config = dict(
    crop_scale_min=1,
    dropout=0.1,
    patch_size=[4, 4],
    loss='cross_entropy',
    orthogonalizer='polar_express',
)
Rows from block 8, named by matrix and row number. Rows with one number belong to one neuron. Each number is 128 + 24 x the weight over its row's rms, rounded and kept within 0 to 255. All counts start at 0.
# fc1: MLP up (model.blocks.8.mlp.fc1.weight, 1152x192), inputs 0-191
# fc2: MLP down (model.blocks.8.mlp.fc2.weight, 192x1152, transposed), outputs 0-191
fc1.205 [143 102 124 124 126 141 100 137 120 127 126  93 127  87 123 145  88 133  79  89 147 102 130 157 141  71 149 122 115 116 104 101 170 135 154 145 137 145 123 123 158 165 157 109 156 175 127 128 121 106 129 129 107 150 139 150 115  58 104  97  92 117 105 135 122 115 150 164 165 120 126 124 121 101 178 133 111 121 125 142 135 169 158 118 121 123 146 129 120  82 146 120 123 118 112 182 112 126 132  87 173 116  90 168 119 158 145 104 143 130 135 137 155 162 136 135 107 114 104 154 146  95 147 121 102 120 130 110  92 113  78 110  76  78 145 155 166 141  93 127 112 100 139 186 145 125 108 174 128 138 159 118 136 105 136 121 116 133 112 127 193 146 155 135 129 131 144 116 145 110 136 139 133  68 111 126 121 145 125  96 138 134 143 116 129 172 134 118 158 152 142 105]
fc2.205 [171 114 123 118 158 127 133 132 144 143 110 133 101 143 132 132 137 129 118 146 105 115 123 120 146 108 159 192 111 134 102 132 110 167 126 130  49 145  72 106 107 130 142 164 122 123 106 171 192 150  90 137  94 125 127 119 107 173 166 118 130 131 149 134 101 143 118 117  82 105 115 171 141 138 130 111 153 111 128 125 128 144  83 116 171 129 197 127 160 172 128 121 129 145 139  85 120 128 115 139 136  98 164 137  82 108 110 155 125 110 130 141  96 106 172 136 139  87 125 114 120 103 133 164 159 131 123 155 137 118 163 150 127  94 105 116 119 125  83  88  92 130 142 103 136 140 112  89 127 126 153 143 170 132 103 134 151 121 175 119 143 110 112 121 130 114 126 115 154 108 179 106 141 145  84 142 140 115 169 122 157 105 129 103  98 108 113 138 123 121 119 140]
fc1.206 [102 163 196 165 110 138  95 149 101 138 113 114 141 141 132 126 102 113 140 106 135 125 118 118 127 117 170 105 114 101 150 116 149 140 114 124 117  86 125 176 122 145 139  68 107 125 102 134 163 151 147 141 124 127 113 119 136 156 122 157 148  97  96 150  92 159 114 130  82 120 169 156 142 131 144 107 120 133 157 121 139 112 140 152 112 160 149 133 120 122 141 158 145 154 139 148 137 118 117 107 138 106 134 130 137 107 110 181 115 115 141  73 123 158 137  60 146 140 102 126 144 165 174 113 133 158 125 158 146 133 127 136  95 119 125 113 134 113  81 123 110 105 124 144 115 147 125  78 158 130 146  89 106 128  86 167 112 158 107 152 126 142 135  88  80 121 143 168  80 121 136 134 135 121 153  99 161  85 173 103  92 129 152 116  98 179 133  92 117 156 125 128]
fc2.206 [134 166  88 142 154  98 126 113 142 115 139 135 134 155  99 121 108  93 126 126 135 147 149 114 161 144 106 155 128 146 140 124 150 138 100 104 115 105 161 119 105 163  98 143 104 137 144 116  76 108 140 101 148 131  83 111 117 111 142 146 135 133 128 108 112 105 140 164 114 142  98 143 122 120 107 140  84 151 130 184  87 101 141 138 121 128  82 150  88 117 121 107 148 147 112 159  84 130  96 131 142 148 139 192 110 136 117 143 101 124 147 128 135 148 117 174 162  45 150 104 175 132 124 146 144 139  92 164 160 145 142 137 144 140 144 146 102 133 140 107 167 116 122 110 106 140 122 146 109 128 114 120 111 115 126 127 178 123 113 191 122 134 128 142 121  87 141 141 118 101 123 130 160 123 166 128 152 128  79  58 148 162 109 146 165 110  86 148 125 152 114 117]
fc1.207 [158 104 129 170 127 140 106 124  98 109 121 159 120 139 136 133  87 135 148  84  97 122 100 160 129 153 133 119 195 139 150 125 110  92 139 163  98 156  91 128  82 122 169 114 143 113 199 141 141 145 130 106  88 127 141 136  98 131 104  92 122 123 160  80 142 140 135 131 134 168 116 128 146 147 113 138  86 133 152 119 118 115 104 174 120 108 198 128  72 125 116 132 109 159 125 160 137 117 139 112 126 176 147 132 128 134 131 134 124 113  91 118 147 135 123 131 142 121 113 114 124 151 133 122 145 178 132 163 135 149 133 111 141 113 128 139 134 128 129  98 103 150 135  79 167 130 121 145 162  93 115 141 129 150  97 150 129 134 144 168 118  86 113 131 141 121 143 126 143  89 191 129  97  81 106 127 141 149 112 151 126  64 131  82 113 140  93 126 105 123 135 112]
fc2.207 [ 82 119 101  82 110 133 132  80 130 133 140 132 151 112 101  81 135  82 117 142 127 128 107  82 133 135  83 137 121  94 124 124 116 149 140  64 112 141 131 123 134 145 124 120 155 148  66 117 125 110 176  99 130 168  89 160 109 178 147 153 106 119 109 140 144  81 107 136  98  96 101 157 114 148 125 133 146 138 128 119 150 142 168 105 108 172 118 183 165  92 147 115 182  92 127 130 142 135 162 106 126 110 112 141  99 132 117  88 110 142 120 128 125 118 140 120 103 126 111 175 129 146 170 155 127 110 111 116 119 114 131 146 135 141 118 122 102  89 132 142 138 143 114 178 117 141 152 173 127 150 136 158 145 157 158 138 166 147 124 117 153 142 117 151  90 168 102 149 151 152 124 111 111 162 113 137 115  98 134 167 137  89 141 134 137 139 134 117 122 105  91 155]
fc1.208 [134  91 106 171 127 118 141 107 104 108 113 165 102 111 157 145 106 126 152 138 121 172 107 143 160 146 131 157 156  68  96 148 109  77 170 142 101 134 127 108 146 170 151 135 136 130 134 145 121 120 133 112 111 169 174 139 124 131 131 146  93  75  89 106 134 140 146 140 101 131 146 147 113  86 113 104 112 107 109 125 142 112 148 142 140 123  96 139 191  93 150 126 145 130 122 151 108 146 179 104 159 139 144 144 123 141 144 128 107 135 102 104 120 135 143 103 110 131  98 151 135 132 103 180 126 129  91 146 105 155 168 116 102  79 146 132 136 161 103 143 166  97 135 109 121 112 129 148  98 184 125 150 140 123 155 104 109 139 145 115 126 160 124 141 124 117 119 132 134 129 138 137  99  80  89 133 181 104  91  98  87  92 129 102 159 125 113 161 148 151  92 124]
fc2.208 [103  95 162 111 149 113 128 127 106 103 133 126 131 127  75 126 163 157 110 139 161 108 150 128  72 125 154 100 110 162 108  98 123 142 105 134 143 161 120 107 158  88 159 137 136 114 127  92 176 129 108 133 166 155 107  86 130 140 122  82 166 101 177 163 134 127 102 165 130  93 152 100 150 155 167 127 138 149 119 121 152 147 101 146 126 121 150 114  95 138 181 100 121 125 138  86 103 116  96 153 102 144  91 157 125 140 103 122 104 135 187 133 122 160  88 100 109 131 174 130  98 122 138 111 164 152 102 121 108 121 140 135 112 132 122 118 135 111 140 117  52 101 107 146 112 155 153 147 133 120 143  88 129 140 130 111 161 143 113 156 141 119 152  80 140 168 149 118 174 136 148 123 125 156 130  93 138 126 135 112 136 108 145  94 125 129 125 106 114 147 139 159]
fc1.209 [119 145 169 168 159 113 128 132 170  95  92 121 134 113 143 150 150 151 108 141 142 138 155 147  88 144 160 127 104 150 130 129 149 146  95 127 115 150 134 128 138 137 158 132 165  91 117 136 165 131 153 137 131 110  96 168  98 130 155 153 112 156 130  95 153 114 126 188 115 146 144 130 133 153 122 106 117 156 136  98 112  84 139 146 119 135 136  98  89 172 133 144 131 150 112 144 115  74  97 136 127 148 136 111 118 100 152 111 130  99 115 126 132 137 118 141 113 142 133 149 120 123 116 116 119 136 109 187 117 111 123 116 136 122  93 124 116 163 105  91 136 198 152  95 152  89 113 146 138 104 105 118 129 142 153 147 146 140  68 142 137 106 103  59 115 111 172 102 143 109 118 151 126  89 186 114  83 149 138 100 112 152 164 114 111 147  94  80 110 129 165 139]
fc2.209 [129 144 130 104  94 124 150 151 153 169 135  93 122 124 124 113 163 109 152 119 120 137 160 116 142 100  90 165 137 121 123 139 131  87 138 143 152 125  90 147  96 113 134 136 144 162 114 153 117 162 100 121 128  85  79 128 159 153 108  80 154 113 136 115 151 120 137 129  75 133 116  99 110 169 162 148 149 122  94 125 137 210 110 117 118  93  77 134 122 139 141 153 114 146 122 100 114 132 133 101 123 114 171 105 164 159 127  89 137 137 114 117 158 107 171 147 127 147 116 127 157 161 170 136 120 114 146 109 180 164 106 139 131 131 121 123 141 116  92 159 121  75 149 132 110 144 141 111 128  91 170 119 163 116 107 125 104 108 132 131 153 174 156 146 155 109 123 118 140 106 104 154 136 138 112 152 111 145  93 126 147  96  80  99 146 104  98  94 147 134 147 100]
fc1.210 [115 123 109 138 125 116 111 145 156 108 120 153 125 117 117 133 172 134 158 130  97  97 115 124  96 122 150 148 127 141 123 105 126 132 129 107 153 125 115  70 129 108 142 147 107 114 118 108 178 132 173 102 103 106  96  75 138 161 161 150 165 144 118 163 122 121 151 120 122 122 160  96 126 136 109 131 101 131 140  87 130 135 140  92 174 119 132 143 145 130 108 138 147 111  74 131 108 130 168 159 173 153 122 149 153  97 143 101  95 127 140 159 150 142 152 119  99 122 152 130 123 162 141  99 161 129 132 144 123 139 118 131  95 122  76 147 101 170  88  85 135  79 122 139 157 105 140 107 155 126 119 132 124 115 136 111 173 160  87  81  90 200  94 130  90 144 169  98 143 114 110  98  98 134 116 152 127 109 139 142 130 148 149 120 126 109 127 111 172 179 115 128]
fc2.210 [122 113 147 160 135 132 124 112  88 137 136  78 126 134 110 121  97 115 141 147 153 145 148 118 126 117 111 138 103 133 151 138 119  96 110 133 116 132  99 178 150 107 127 117 134 101 117 140 110 112 127 153 156 139 138 176 130 145 119 106 148  72 158 116 102 133 129 121 135 145 127 162  87 120 113 119 152 117 137 147 130 193  95 152 132 186 113 130  80 105 105 125  84 134 167 126 148 129 141 117 122 125  72 104 103 169 133 143 180 116 166 177 118 103  95 149 105 133 126  92 154  82 120 119  83 125 143 133  86 122 119  96 142 161 116 128 151 103 104 151 149 147 134 157  97 136  77 132 143 131  81 134 157 118 133 108 137 111 131 173 133  99 144 127 103 170  93 168  86 127 146 145  96 101 151 121 143 112 138 121 136 132 150 170 164 155 159 143 113  96 154 143]
fc1.211 [161 161 128 136 134 126 104 127 161 136 130 115 102 101 114 118 112 133 148 156 148 103 122 174 123 117 129 125 137 160 147  94 156 140  97 135 108 129 116 101 122  68 106 146 177 144 115 122 127 150  99  99 116 117  97 158 113 152 176 146 173 138 122 109  84 120 105  96 101 118 116 140 157 132 111 181 135 130 111 134 122 164 124 129  94 119 127 146 156  92 100 165  70 132 164 106 144 144 133 165  67 112 121 133 149 135  98 109 108  94 134 160 148  98 119 157 102 156 116 132 115 110 110 121 130 112 149 138 141 139 137 141 134 144 142 121 122 142 138  87  95 157 171 111 113  96  94 147  73 112 186 125 123  81 145 153 112 104 156 125 146 151  95 144 141 133 126 119 115 144 136 149 161 146 162 146  93  94 134 102 162 103 126 195  97 122 137 118 124 132 162 123]
fc2.211 [119 119 118 123 128 128 131 113 115 122 162 134 153 111 143 137 134 120 141 120 171 114 124  85 110 157 142 130 102 169 114 120  90  98 133 170 117 143 100 129 148  84 142 133 100 110 125 144 130 121 154 192 109 138 135 114 103 144  84  91 126 129 121 138 149 139 121 142 163 162 160 108 133 124  58  96 142 118 149 139 125  85 143 114 161 147  98 131 139 117 110 113 114 126 158 161  92 109 109 102 130 133 130 146 161 140 155 146 147  98 163 100 132 159 139 120 153 134 160 127 142 185 133  88  82 107 124  79 122 132 187 148 159  90 124 146 137 154  94 121  82  89 134 113 114 106 140 125 149  98 153 115 137 128 127 155 138 165 141 167 169 100 132 157 103 150 142 132  82 154 111 137 117 103 120 198 102 149 143 127 125 145 126  95 132  95  90 135 102 140 123 117]
fc1.212 [113 148 145 138  74 167 151 133  90 136 128 161  78 134 144 142 110 134  87 109  91 108 108 144 125 146 157 110 136 158 124 163  74 156 127 143 135 110 132 165 164  88 125 140 128 152 142 149 131 118  94 159 137 103 127 129  99 117  67 126 143 137 120 170 129 110 141 145 121 163 161  94 132 163 113 132 104 137  91 160 123 119 123 121 128 136 147 113 142 159  42 104  94 132 183 135 159 121 154 103 157 108 153 117 142 148 158 100 107 120 135 141 110 150  86 122 120 119 119 121 110 142 131 169  98 102  97 111 166 125  98  94 147 122 135 130 180  67 118 120 133 106 124 100 144 100 149 149 103 137 168 117 153 164 163 110 106 130 142 143 131 132 123 102 131 131 126  97 139  95 109 135 103 145 133 139 106 144 106 158 170 106 106 154 120 107 145 145 147 136 137 148]
fc2.212 [140 162 134 106 147 111 108 147 144  91 145 125  97 133 106 144 137 102 120 137 110 112 157 149 154 124 101 128  95 151 128 122 144  87 128 115 149 171 162 156 110 160  98 100 126 106 140 142 149 113  93 114 124  92 148 136 121 146 129 153 117 164 141 117  95 140 164 152 155 102  90 119 148 123 140 123 138 117 165 151 114 130 144 125 134 118 151 126  83 139 151 103 105 130  96  99 151 123 143 135 160 132  87 132 150 125 118 130 124 116 122 126 110  99  98 177 125  99 180 141 135  91 167 109 121 133 144 152 116 130 175 167 110  80 134 111 154 161 123 141 181  83 132 137 119 151 102 111 109 106 130 161  89 145  92 180 110  79 138  78 134 160 160 155  95 146 168 128  96 133 116 109  94 131  68  96 166 120 116 127 118 106 119 170 130 101 167 140 144 151 133 132]
fc1.213 [174 113  76  94 106 130 162 145 169 113 136 109 143 134 155 151 134  87 104 116 171 145 135 133  90 160 145 143 129 104 108 135 110 149 127  99 144 145 145  99 115 146 138 156 122 159 113 116 137 119 135 127  98 119 136 112 135 142 145  74 118 140 164 107 141  93 162  81 141 143 118 114 140 148 168  97 105 136  82 120 105 159 105 137 135 160  77 105 122 100 102 122 163 126 100 140 153 111  93 127 143 166 162 145 145 109 153 124 107  97 124 123 157 115 107  58 136  90  99 159 179 109 131 142 162 108 116  63 141 161 150 128  91 104 122 143 135 159 118 111 131 115 144 134 127 116 128 172 126 142 105 128 135 126 157 135  64 128  97 134 130 125  84 130 173 103 157 104 133 146 157 131 149 156 116 140 145 128 130 126 146 109 134 137 126 162  89 125 135 163 154 128]
fc2.213 [115 136 134 113 127 103 114 121  74  89 113 126 158 118 122 158 193 114  89  96 106 132 115 174 150 148  99 143 159 141  98 151 134 141 153 103 122 120 137 117 110 131 127 103 163 126 109  85  85 138 125 144 125 106 106 162 204 143 138 118 111 136  72 144 113 154  93 140 117 148 141  96  88 159 135 129 127  87 136  99 160 159 102  92 111 160 146 153 132 137 120 116 105 111 139  99 140 134 153 143 125 134 125 139  75 128  89 120 121 143  93 116  98 117  97 143 137 148 145 171 128 102 148 141 150 121  98 158 118 152 135 113 142 172 113 111 136  94 141 107 124 129 182 150 145 123 140 101 121 147 184  90 127 150 108 157 154 132 130 143 136 123 105 124 113 135 155 122 128 153 170 143 117 119 120 124 120 126 122 119 198 142  81 159 110 126 149 123 153 163 101 101]
fc1.214 [106 146  81 127 136 167 159 130 114  79 135 138  95 134 144 195 136 119 113 103 116  94 142 125 138 147 114 166 138 118 102 115 121 118 124 151 187 122 118 148 160 165 130 145 147 127 124 126 130 167 137 132 160 169 148 106 126  86 126 132  97  74 129 145 111 138 129 122  78 137 165  94 144 150 122 143 102 147 113 153 121 148 141 143  95 110 140 101 125 134 102  96  87 103 141  65 119  79 119 126 130 161 188 128 107 121 168 152 116 162  96 114 175 122  86 112 127 141  98 124 120 132 123 114  77 116 117 137 117 142 125 114 199 147  79 143 154 114  94 122 130 139 147 117 159 135 153 136 131 122 150 138 145 159 130 139 144 195  94 128 103 114 137 133 133 144 138 124 113 100 103 107 116 114  95 101 122 111 126 124 140 126 133 149  99 131 139 158 141 140 100 158]
fc2.214 [146 153 114 166 123 124 155 107 128 131 146 147 151 102 145  97  95 158 128 130 116 126 137 107  95 123 119 167 105 128 138 131 113 144  99 113 141 149 140 134 127 167 150 105 146 119 142  81 172  87 113 169  94 105 137 175 111 149 144  94 112 190 141 150 123  98 142 146 191 113 120 149 103 116 140 117 117 149 110 151 136 148 118 134 127 117 149 113 138  58 131 135  52 167 116 144 121 151 161 115 105 117 147  92 122 147 114 153 110 140 186 127  96 132 101 117  95 116 146 162 100 112 134 119 157 168 126 119 123 155 131 115 134  85 167 148 133 115 178  81 133  90 103 119  98 138 119 129 122 109 120 145 132 132 121 147 171  97 111  95 121 127 144 141  93 141 109 131 157  93  77 145 104 116 127 154 129 126  86 129 114 121  99 112 159 124 126 144 122 135 159 160]
fc1.215 [163 135 129 103 138 127 158 145 136  94 214 135  88 148 138 137 110 105 117 154 113 108  95 157 133 136 105 135 118 117 145 115 128 142 146  90 133  91 126 135 123 110 131  83 179 185 152 104  70 143 162 112 148 126 146 123 137 117 153 116 134 148 122 124 148 136 119 110 124 133 126  43 144 131 152 136 114 110 120 140 100 138 108 126  73 105 129 143 135 111 115 174 135 127 146 155 169 147  94 140 154 117 150 125 127 190 152 131 100 122 133 124 155 140 101 120 164 120 128  85 109 148 135 108 139 128 153  94 123 159 140 148 161 144 117 156 156  98 129 110  99 113 116 128 134 120 131 100 167 134 150 108 141 153  67 118  96 106  95  91 154 125 101 138  80  93 113 132 141 134 124  81 112 151 125 127 138 142 129 148 148 130 114 148 103 108 136 138 189 118 129 108]
fc2.215 [117 102 106 140 147 161 119 116 141 115  86  99 173 126 109 168 114 127 118  71 123 188 130 133 102  98 128 148  95 128 121 152 111 130 153 153 174 121 140 104 126  87 151  92 133 134 169 112 161 129 109 145 136 101 158 138 167 187 134 120 146 106 112 164 135 132 116 105  90  82  99 144 141  81 100 117 143 152 144 113  95 101 170 115 158 144 143 122 172 142  93  74 154 120 132 122 128 157 145 136 113 125 121 116 134 150 108 152 166 147 105 105 137 143 181 119  90 153  41 131 115  84 147 118 107 126 126 132 142 136  85 117  97 142 129 135 156 174 102 138  88  98 159 133 143 122 127 120 102 139 129 130 148 117 133 139 138 155 165 154 129 162 154 125 131 140 101 130 132 103  93 122 125 100 163 132 128 143 122 114  99 118 132 122 112 153 134 124 134 145 132 122]
fc1.216 [150  91 129 114 120 165  81 113 110 138 166 132 120  98 150 121 109 108 151 111 127 194 144 146 143  69 135 107  67 137 114 120 148 144 129 103 143 161 107 125 121 152 136 112 162 164 165 136 124 126 163 149 189 139 150 108 107  98 131 127 157 127  82 121 134 122 118  97 106 172 156 149 153 102 171 143 122 145 114 104 134  95 144 162 131  98 143 105 125 175 154 106  80  99 166 116 139 143 103 131 100 137 126 102  82 124 155 142 173 162 115  88 149 140 137 159 133 153 171 122 122 142 114 148 122 135  91 135 138 106 114 154 125 115 169 105 119 114 137 124 119 113 123 115 113 135  99 144 141 129 102 111 144 119 158 115 147 133 105 115 101 105 150 145 104 100  77 105 117 154 106 147 108 108 161 131 165 111 114 117 149 131 130 118 111 157  95 104 154 135  90 176]
fc2.216 [107 162  91 125 114 105 152 126 142 165 120 183 150 146 139 144 139 135 131 131 131 113 144 114 168 119 128 154 135 136 148 153  85  78 143 115 135 124 114  94 163 136 130 160 133  77 118 128 143 130 102 110  97 154 108 145 122 123  78 132 137 158 145 106 174 140 100 125 120 138 116 153  86 144 139  98 150 116  91 128 135 131 144 101 103 163 163 123 138 128 141 131 153  88 137 108 116 123 166 120 107 126  87 139 115 129 123 118 128 132 164 105 195 125  97 144 101 154 126 118 165 149 168 138 165 107 152 133 153 111 120 135 101 112 116 127 100 102 120 159 107 154 115  64 188  85 130 147 122 120 138 174 120 156 112  94 147 147 117 156  54 119 128 114 130 163  93 124 102  85 151 103 144 138 130 128 146 100 126 122 127 116 102 109 117 177 136  98 127 162 118 107]
fc1.217 [ 70 119 110 126 129 156 170 129 141  83 140 105 125 106 107  93 153 125 152 119 145 141 156 130 158 120 159 131 146  89 142 143  90 134 116 168 125 192  91 153 152 137 105 157 113  94 129 134 136 170 124 150  82 120 172 110  77 156 113 154 128  82 158 101 129 138 122 145 145 128 138 112 158 123 164 157 125 117 113 135 185 134 185 135 117 117 125 143 122 155 136 128 146 122  84 135 158 127 114 146 117 169 164 122 122 112 119 146 134 127  92  97 168 114 120 112 127  91 118 116 171 116 127 141 126 100 139 156 127 140  91 167 174  86 127 157 110 105 145 107 124 140 165  95 146 113 101 153 165 134  84 131 146  69 128 104 122 134  96 139 112  87 115 125 121 120 147  86 117 126 125 115 138  92 177 136 138 125 105 106 110 116 146 129 126 145 133 124 106 108 138 102]
fc2.217 [131 143 166 104 107 146 122 108 131 183 111 113 107 155 126 114 142 134 140 117 143 151 141 114 121 138  98 112 140 116  79 134 140 120 192 109 142 111  95  96 104 119 152  90 116 110 104 108 131  96 120 100 132 153 143 132 107 124 114 128  64 128 120 132 124 131 128 141 103 134 147 125 117 108 134 101 106 121 147 117  63 159 152 156 172 134 150  88 147  74 146 114 137  70 107 126 143 142 149  97  69 111 140 144 118 148 139 129 136 111 153 153 135 105 123 153 131 153 120 153 115 108 112 104 113 169 141 132 167  94 128 122 128 189 127 129 162 134 111 140 144  68 155 167 107 171 139  98 148 145 130 109 158 133 129 125 107 137 143 166 141 143 140 148 105 110 154 140 154 105 185 120  84 115 157  80 129 137 107 181 145 152 119 169  93 138 134 128 140 117 126 121]
fc1.218 [151 104 117 105 159 124 108  78  97 145 115 165 157 125 146 123 177 129 109 139 101 127 100 126  99 101 108 116 133 168 134 114  99 102  77 142 104 141 141 113 115 133  97 118 121 103 117 108 124 102 124 131 119 121 162 138 136 119 163 128 123  94 133 135 103 167 122 119 119 106 129 119 160 174 126 108 105 143 103  98 150  82 118 116 119 168  94 171 136 121 138  93 111 149  89 119 120 105 148 137 162  85 145 154  88 115 114 120 160 125 108 145 110 167  97 126 145 130 138 130 108 113 134 109 132 145 108 141  88 113 149 132 127 140 180 111 174 105 162 145 128 146 151 129 123 106  98 132 136 131 150 127 163 100 140 177 134 136 198 166 121 135 137 136 132 162 146 115 135 128 131 159 115 102 135 117 165 112  88 138 177  70 140 202 129  99 131 136 118 114 180 112]
fc2.218 [114 115 171  82 138 151 125 135 143 130 146 139 136 118 109 117 113 114 169  77 166 152 115 142 139 127  89 138 144 129 131 120 160 134 146 163 120 131 161 112 149 114 137 117 170 134 142 150 164 161 103 135 141 110 155 129 169 148 115 124 114 136 123 133  79 127 148 120 116 135 141 119 111 130 127 135  99 121 117 122 123 119 132 124 113  92 129 123 153 135 122 134 137 148 145 128 155 134 124 138  75 160 138 145 139 155 151 167  70 132  61  97 121 132 122 108  98  97 147 104 141 106 108 114 115  98 128 155 144 112 114 130  95 124 137 138 116 111 195 112 151 140 126  81  72 126 131 171 110 141 106 108 138 137 105 124  69 140 158 155 111 104 106  97 133 105 135 129 180 178 139 133 104 182 114 111 100 170 126 149  49 143 157  96  90 119 128 142 175 149 127 128]
fc1.219 [116 138 128 108 118  94 130 118 135  87 181 103 193 110  71 133  92 104 114 101 133 140 111 160 133 105  95  81 146 138 156 148 111 115 159 139 135 152  91 184 136 143 140 150 102 132 131 111 111 138 167 105 155 103  68 147 111 103 151 123 140 156 150 143 151 122 136 139 126 116 149 113  88 158 133 132 132 131 128 147 135 119 118 125 142 139 128 135 116 202 102 122 121  77 161 121 112 133 154 140 139  96 120 126 121  99  70 127  86 170  88 141 171 105 109 128 133 114 137 121 117 110 136 135 115 156 150 125 125 163 107 172 142 120 130 126 128 132 174 130 126  93 136 125 148  95 128 188 122 126 151  82 148 117 122 137  98 119  89 117 152 108 163  92 143 125 147 124 110 126 122 153 120  97 131 135 126 141 120 147 173  80 128 138 160 114 158  87 140 122 130 159]
fc2.219 [125 100 148 153 168 135 152 143 138 109 106 178 147 138 117 151 189 174 134 137 125 115 138  91 160 108 128 135 132 137  80 138 128 126 144 128 158  88 125 122 129 100 162 103 145 129 169  94 115 172 115 119 107 150 147 106 142 156 151 140 149  87 130 124  79  83 128 143 120 120  82 163  90 109 154 115 139  87 127  92 130 138 174 105  87 116 134 110 103 109 127 139 109 134 163 138 183  97  95 120 129 158 132 130 131 145 103  98 116 134 103 125 136 102 169 143 120 128 147  89 127 126 148 184 116 109 134 126 123 138 130 133 133 120 108  93 147 109 119 121 137 107 135 146 104 138 133 149 126 131 108 148 155 121 145 129 163  80 188  96 112 133 128 109 126 156 113  74 144 128 143 100 110 157  95 126  98 107 109 149  72 111 161 175 101 133 140 133 115 172 118 129]
fc1.220 [112  95 124 158 111  95 112 151 101 161 121 144 156 159 142 105 133 108 102 149 122 149 121 121  79 121 139  91 143 123 125 141  97 122 141 129 151  97 149 158 167 121 131 132 134  96  93 109 126 139 122 121 104 175 133 176 132 188 138 165  98 127  71 136 155 171 104 130 128 139 146 115 105 123 123 125 148 154  59 113 117 161 111 136 130 129 172 145 111 115 152 157 146  91  94 121 154 165 134 121 137 148 137 125 101 124  85 158 126  82 153 145 123 122  95 122 127 101 157 164 128  95 142 127 123 151  78 127 127 171  86 140 102 124 147 175 101 167 109 112 141 124 128 165 134 107  84  98 123 167  97 118 125 131 114 140 116  89 103 121 126 139 126 101 161 143 173 104 151 111 120 100 158 106  93 127 146 143  86 145 125 134 127 136 142 124 119  96 122 161 166 118]
fc2.220 [146 141 129 125  84 135 134 142 112 107 155 163 121 121 141 132 117 125  69 176 140 140 124 122 121 129 151 115 138 139 133 115 154  76  87 127  98 131 145 144 103 136 123 131 126 118 148 141 126  90 158 111 147 119 130 130 147 121 124 131 145 136 126 135 115 158 123 138  98 132 165  80 124 128 107 108 152  87 136 137 112 133 218 111 148 144 109 125 132 134 113 175  94 137 125 107 137  93  66  88 135 121 146 136 167 145  99 115  93 142 144 129  98 130 128  88 118 141  93  95 136 120 148 118  91 120 114 115 177 120 106 147 129 153 125 167 149 124 159 142 133 151 152 123 151  93 162 119  58  86 137 146  87 119 137 122 138 136 164 157 136 144 110 158 129 159 126  87 144 113 109 179 110 167 154 152 120 119 148 124 101  92 145 130  96 141 157 108 116  69 138 160]
fc1.221 [102 123 128 151 125 132 114 144 128 139  74 122 102 162 142 161  96 124 172 106 132 131 149 117 130  94 114 167  90 105 186 191 145 115 167 112  87 147 121 133 141 117 104 152 100 139 123 133 108 139 157 114 128 133 185 113 113 112 160 121 141 184 146 147 117 143  86  98 152 113 111  78 115 140 111 127 154 141 103 144 115 149 109 154 130 112 141 134  99 128 128  96 140 120 120 153 123 142 119 127 165 132  99 191 104 135 124 124  94 166 120 131 140 110 125 160 102 133 135 103 126 124 110 137 124 125 137 126 135 159 133  93 107 173 126 123 134 137 132 112 121 158 194 118 131 138 138 113  54 139 128 131  45 115 138 149  84 134 143 129 120 132 145 118 150 121 120 151  79 170  88 118 120 121 101 189 120 157 131 108 118 116 123 139 136 147 120 146 130 142 120 103]
fc2.221 [114 156 127 123 182 117 104 121 128 116 136 108 119 112 131 129 167 118 131 150 154 129 184 125  96 137 119 123 141 126  76 130  97 112 113 124 105 127  96 152 131 118 116 138 119 128 122 152 157 161 103 113 129  91 123 137 103 127 146 151 146 155 178  88 152  88 140 114 113 150 142 150 115 147 136  72 140 144 157 130 117 142 122 118 137  90  98 124 138 141 126 165 109 115  99 139 131 154  99 142 164 100 145 120 203 119 132 121 144 121  96 150 174 120 109  93 177 142 121 183 146 131 109  67 105 123 130 134 120 108 150 129 146 172 109 149 138 129  94 141 148 125  92 102 113 115  96 129 186 107 144 106 167 143 129 162 150 110 106 131 146 106 138 110  77 113 114 120 148  96 146 123 169  99 116 129 111 145 144 132 124 107 136 152 139 155  56 140  97  90 134 155]
fc1.222 [129 115 147 134 135 159 142  98 126 120 125  72 100 136 114 104  78 177 134 111 146 105 168 144 155 111  96 157 129 134 146 142  83 161 115 170 136 131 160 120 121 110 130 147 173 171  97 138 129 121 149 118 115 110 137 141 111 131  82 129 108 145 114 134 122 128 145 122 152 143 139 160 152  75 124 113 127  98 111 136 150 129 164 114 106 119 144 133 120 121 114 113 147 160 109 113  98 112 108  89 110  98 128 106 152 112 134  87 113 116 146  89 111 132 125 163 158 147  98 101 177 133  93 120 148 139 120 138 145 132 159 143 130 107 132 161 144 165 136  72 155  96 132 142 109 137 157 157  76 105 123 138 216 130 100 145 133 113 140 133 144 110 137 129 171 101 128 168 100 132 144 117  73 173 143 129 105 110 127 123 124  76 109 165 112  92 142 134 133 130 121 165]
fc2.222 [ 95 126 149  62 139 106  73 100 129 128  93 109  86 108 144 139 147 135 158  98 104 132 135 171 112 138 148 130 154  95 126 110 133 154 173 125 110  97 126 122 141  92 143 134 133 106 106 116 118 159 101 192 128 108 136 130  87 153 128  94 151 176 146 110 140 130 126 146 131 138 143 133 131 182 144 186 134 167 162 123 135  98 118 153 129 127 112 140 166  92 112 121 167  87 135 109 136  90 139 127 118 144  97 134 149 151 115 185 150 130 180 118 109 148  94 116 115 120  97 118 106 142 146 128 166 102 113  93 147 110 120 175  69 113  98 116 135 112 150 160 107 103 115 102 169 113 123 117 165 126 109 115 131  94 115 130 111 108  98 129 119 146 140 129  81 141 151 160 106 135 128 103 149 109 152 126 138 151 161 126 146 118 144 151 160 144 130 163 112 125 120 140]